{
  "train_examples": 194171,
  "image_size": 48,
  "kernel_size": 3,
  "avg_pool_shortcut": false,
  "label_smoothing": 0.2,
  "loss": "cross_entropy",
  "init": "kaiming_normal",
  "residual_init": "none",
  "optimizer": "adamw",
  "beta2": 0.99,
  "eps": 1e-10,
  "l1_shrink": 0.01,
  "steps": 19400,
  "batch_size": 384
}
Rows from block 8 of a small image classifier, named by matrix and row number. Rows with one number belong to one channel. Each number is 200 + 40 x the weight over its row's rms, rounded and kept within 0 to 999. All counts start at 0.
After each channel's rows are labels from the 100 images, of 14848, where the channel reaches its highest value: "patch colour" is the nearest of a few named colours to the mean colour under the peak. Only what is clearly more common there than usual is listed. The data: microscope photos of single blood and bone marrow cells. In brackets: how many of the 100, against the usual share in percent.
# convs0: first 3x3 conv (model.blocks.8.convs.0.weight, 208x208x3x3, each kernel summed), inputs 70-139
# convs1: second 3x3 conv (model.blocks.8.convs.1.weight, 208x208x3x3, transposed, each kernel summed), outputs 70-139

convs0.200,188,214,146,189,183,132,211,176,150,197,196,191,194,208,184,183,181,204,258,234,186,225,215,158,234,254,223,189,221,214,213,208,194,198,211,215,202,282,196,167,167,223,268,188,299,123,201,204,130,193,198,196,290,195,215,167,219,234,241,195,197,222,207,218,185,177,189,232,145,201
convs1.200,197,200,231,191,153,177,242,253,222,202,181,217,194,252,236,192,222,232,141,196,244,164,239,242,204,211,219,270,192,194,209,240,199,173,203,251,207,283,214,241,279,270,153,230,261,231,129,203,190,172,219,231,235,318,190,160,149,199,169,225,238,176,258,110,188,200,240,207,228,198
patch colour: purple (47 vs 22.8)

convs0.162,170,235,135,203,202,157,177,235,175,155,168,190,180,199,230,229,208,200,161,172,207,284,208,190,211,183,244,164,270,194,197,212,202,196,185,221,178,112,200,228,159,248,211,218,187,215,304,151,317,190,174,205,178,192,202,341,257,178,220,182,190,162,202,189,165,165,235,266,210,217
convs1.162,141,150,233,231,181,201,193,229,116,190,199,150,210,197,169,163,261,167,244,219,163,187,218,177,192,269,197,139,219,206,214,197,204,223,201,212,161,170,203,203,175,178,273,142,198,225,197,215,141,183,182,217,186,206,190,170,131,211,76,213,198,195,196,192,185,177,207,244,203,202
patch colour: grey (53 vs 22.7)

convs0.100,197,232,165,167,218,213,206,185,168,230,192,195,227,160,195,186,156,172,99,212,193,167,161,173,201,190,204,242,189,232,254,288,184,148,239,193,120,247,183,308,177,252,258,158,154,265,201,208,186,183,220,198,178,184,285,200,209,192,229,238,214,219,208,200,170,225,83,234,187,172
convs1.100,215,83,167,222,316,189,137,214,238,51,70,174,306,201,204,217,204,209,223,196,212,278,224,236,179,166,223,199,214,243,300,86,188,199,197,199,173,241,180,235,219,246,144,214,264,221,222,201,203,256,230,212,321,193,208,199,244,141,230,176,241,157,211,216,187,192,198,246,314,201
patch colour: purple (64 vs 22.8)

convs0.160,202,188,191,200,203,188,201,157,202,158,161,156,205,206,181,180,192,213,150,208,124,197,262,200,252,212,204,213,230,73,224,218,219,183,208,157,192,254,212,270,210,221,175,127,121,158,143,216,190,196,186,206,187,186,223,168,209,203,183,228,185,163,219,106,193,271,120,173,191,151
convs1.160,180,188,188,223,206,141,165,271,172,139,120,230,215,200,185,179,198,194,223,193,238,122,193,152,139,213,214,136,214,213,264,219,198,224,116,171,158,227,189,198,218,172,170,230,172,167,190,188,191,196,211,209,186,201,169,232,202,220,95,170,179,187,196,206,144,210,170,198,223,196
patch colour: purple (47 vs 22.8)

convs0.38,201,178,199,201,186,174,219,216,211,156,203,209,191,187,175,202,224,306,225,203,256,196,229,203,284,164,204,188,174,154,188,106,230,212,190,215,264,211,200,61,207,214,215,205,189,169,193,218,183,212,210,201,191,186,151,258,160,196,167,164,181,103,202,206,187,222,215,223,197,227
convs1.38,189,183,189,197,281,152,170,221,195,186,186,153,493,208,213,218,72,196,188,213,197,181,208,194,173,179,191,217,160,202,199,167,208,185,179,191,166,202,195,220,200,168,172,194,231,175,205,157,211,79,236,224,217,205,224,201,202,198,180,231,295,227,198,135,175,172,200,229,234,178
patch colour: blue (75 vs 7.7)

convs0.68,207,152,199,190,217,154,180,123,183,190,217,157,158,205,129,187,189,215,194,192,216,179,213,223,239,172,215,212,173,183,235,201,156,204,179,174,193,154,195,186,211,118,165,206,131,230,131,211,157,228,216,217,200,219,142,143,113,198,172,183,188,179,198,70,257,187,204,166,246,166
convs1.68,202,200,221,233,210,165,169,166,195,203,210,166,211,209,194,202,193,193,123,187,204,233,184,149,130,197,217,213,267,218,253,208,217,175,219,234,101,261,198,231,261,186,286,223,139,244,230,226,221,224,196,199,199,229,238,100,266,188,185,208,195,194,211,335,103,241,179,241,198,270
patch colour: blue (59 vs 7.7)

convs0.158,214,224,248,207,189,172,209,206,200,207,198,170,203,210,125,220,182,192,211,186,195,175,125,272,208,235,171,222,176,205,216,222,201,201,235,194,193,164,206,278,187,209,203,187,174,222,134,191,301,205,198,210,224,288,188,195,189,241,136,323,143,212,202,149,186,182,267,196,169,167
convs1.158,250,189,199,205,201,199,367,209,298,199,194,166,91,233,150,225,215,307,162,193,169,173,213,210,181,213,213,229,210,211,126,160,160,198,164,171,202,206,198,206,191,184,217,212,213,70,192,186,193,191,223,170,137,183,208,200,191,314,188,92,89,180,238,225,165,164,165,215,87,151
patch colour: purple (72 vs 22.8); blue (26 vs 7.7)

convs0.95,184,184,167,214,126,219,203,211,178,219,213,209,209,195,169,185,135,152,197,182,156,154,151,203,204,225,124,186,136,212,201,211,130,164,239,138,156,188,193,217,72,217,213,174,207,186,194,224,180,174,185,188,241,201,188,67,77,240,196,194,216,230,194,97,243,233,187,176,173,241
convs1.95,216,147,264,130,182,173,202,267,273,215,285,160,178,241,177,259,232,259,178,191,207,161,194,209,183,162,229,221,120,239,164,152,188,155,162,141,202,191,161,237,203,198,120,193,221,136,181,122,184,178,226,205,185,208,214,216,170,173,189,242,189,188,218,164,140,151,136,201,199,160
patch colour: blue (72 vs 7.7)

convs0.90,200,186,215,262,313,209,219,87,189,229,199,203,174,250,180,193,207,222,232,225,200,150,219,259,210,213,149,213,189,208,215,223,168,198,213,206,201,202,261,206,241,207,179,178,200,203,243,194,265,192,177,157,204,277,182,172,225,209,195,208,199,205,219,139,215,233,241,212,178,215
convs1.90,235,200,200,201,177,196,226,224,203,209,202,206,201,236,192,250,229,220,184,194,200,201,199,202,198,204,194,203,201,186,175,214,225,199,194,183,202,191,219,200,200,186,194,197,204,161,188,180,192,200,199,118,164,221,71,195,182,213,195,192,83,192,257,203,204,188,205,195,143,193
patch colour: purple (82 vs 22.8)

convs0.199,193,91,204,221,266,221,213,202,198,227,203,163,201,211,152,207,202,193,216,203,190,153,196,241,205,202,204,247,246,211,224,231,141,198,260,146,194,158,187,269,188,197,170,216,142,204,197,208,263,212,160,224,183,277,184,190,161,194,191,193,198,221,204,162,215,220,265,205,181,74
convs1.199,206,184,201,195,213,199,225,204,204,271,187,155,198,206,158,208,230,210,165,206,214,169,173,202,213,139,248,205,216,218,166,196,205,209,162,153,213,195,195,221,195,191,190,191,196,75,193,199,211,199,193,161,146,195,206,205,185,216,195,207,125,185,192,192,219,201,171,215,107,186
patch colour: blue (60 vs 7.7)

convs0.81,219,179,128,281,212,209,257,107,201,245,198,235,256,224,172,197,242,233,190,198,204,125,185,224,200,112,238,211,166,258,176,213,189,236,229,187,216,244,223,220,215,205,220,190,223,197,187,273,210,239,274,192,188,190,394,197,175,130,148,229,278,259,236,224,174,203,162,221,235,211
convs1.81,221,134,211,180,204,166,176,176,203,152,206,49,254,184,181,193,175,162,183,243,205,268,185,204,205,290,174,208,192,194,170,188,174,194,214,229,195,232,179,254,196,175,146,194,193,160,231,191,235,290,221,199,253,163,144,222,213,205,196,214,203,164,207,211,228,151,233,202,168,229
patch colour: blue (56 vs 7.7)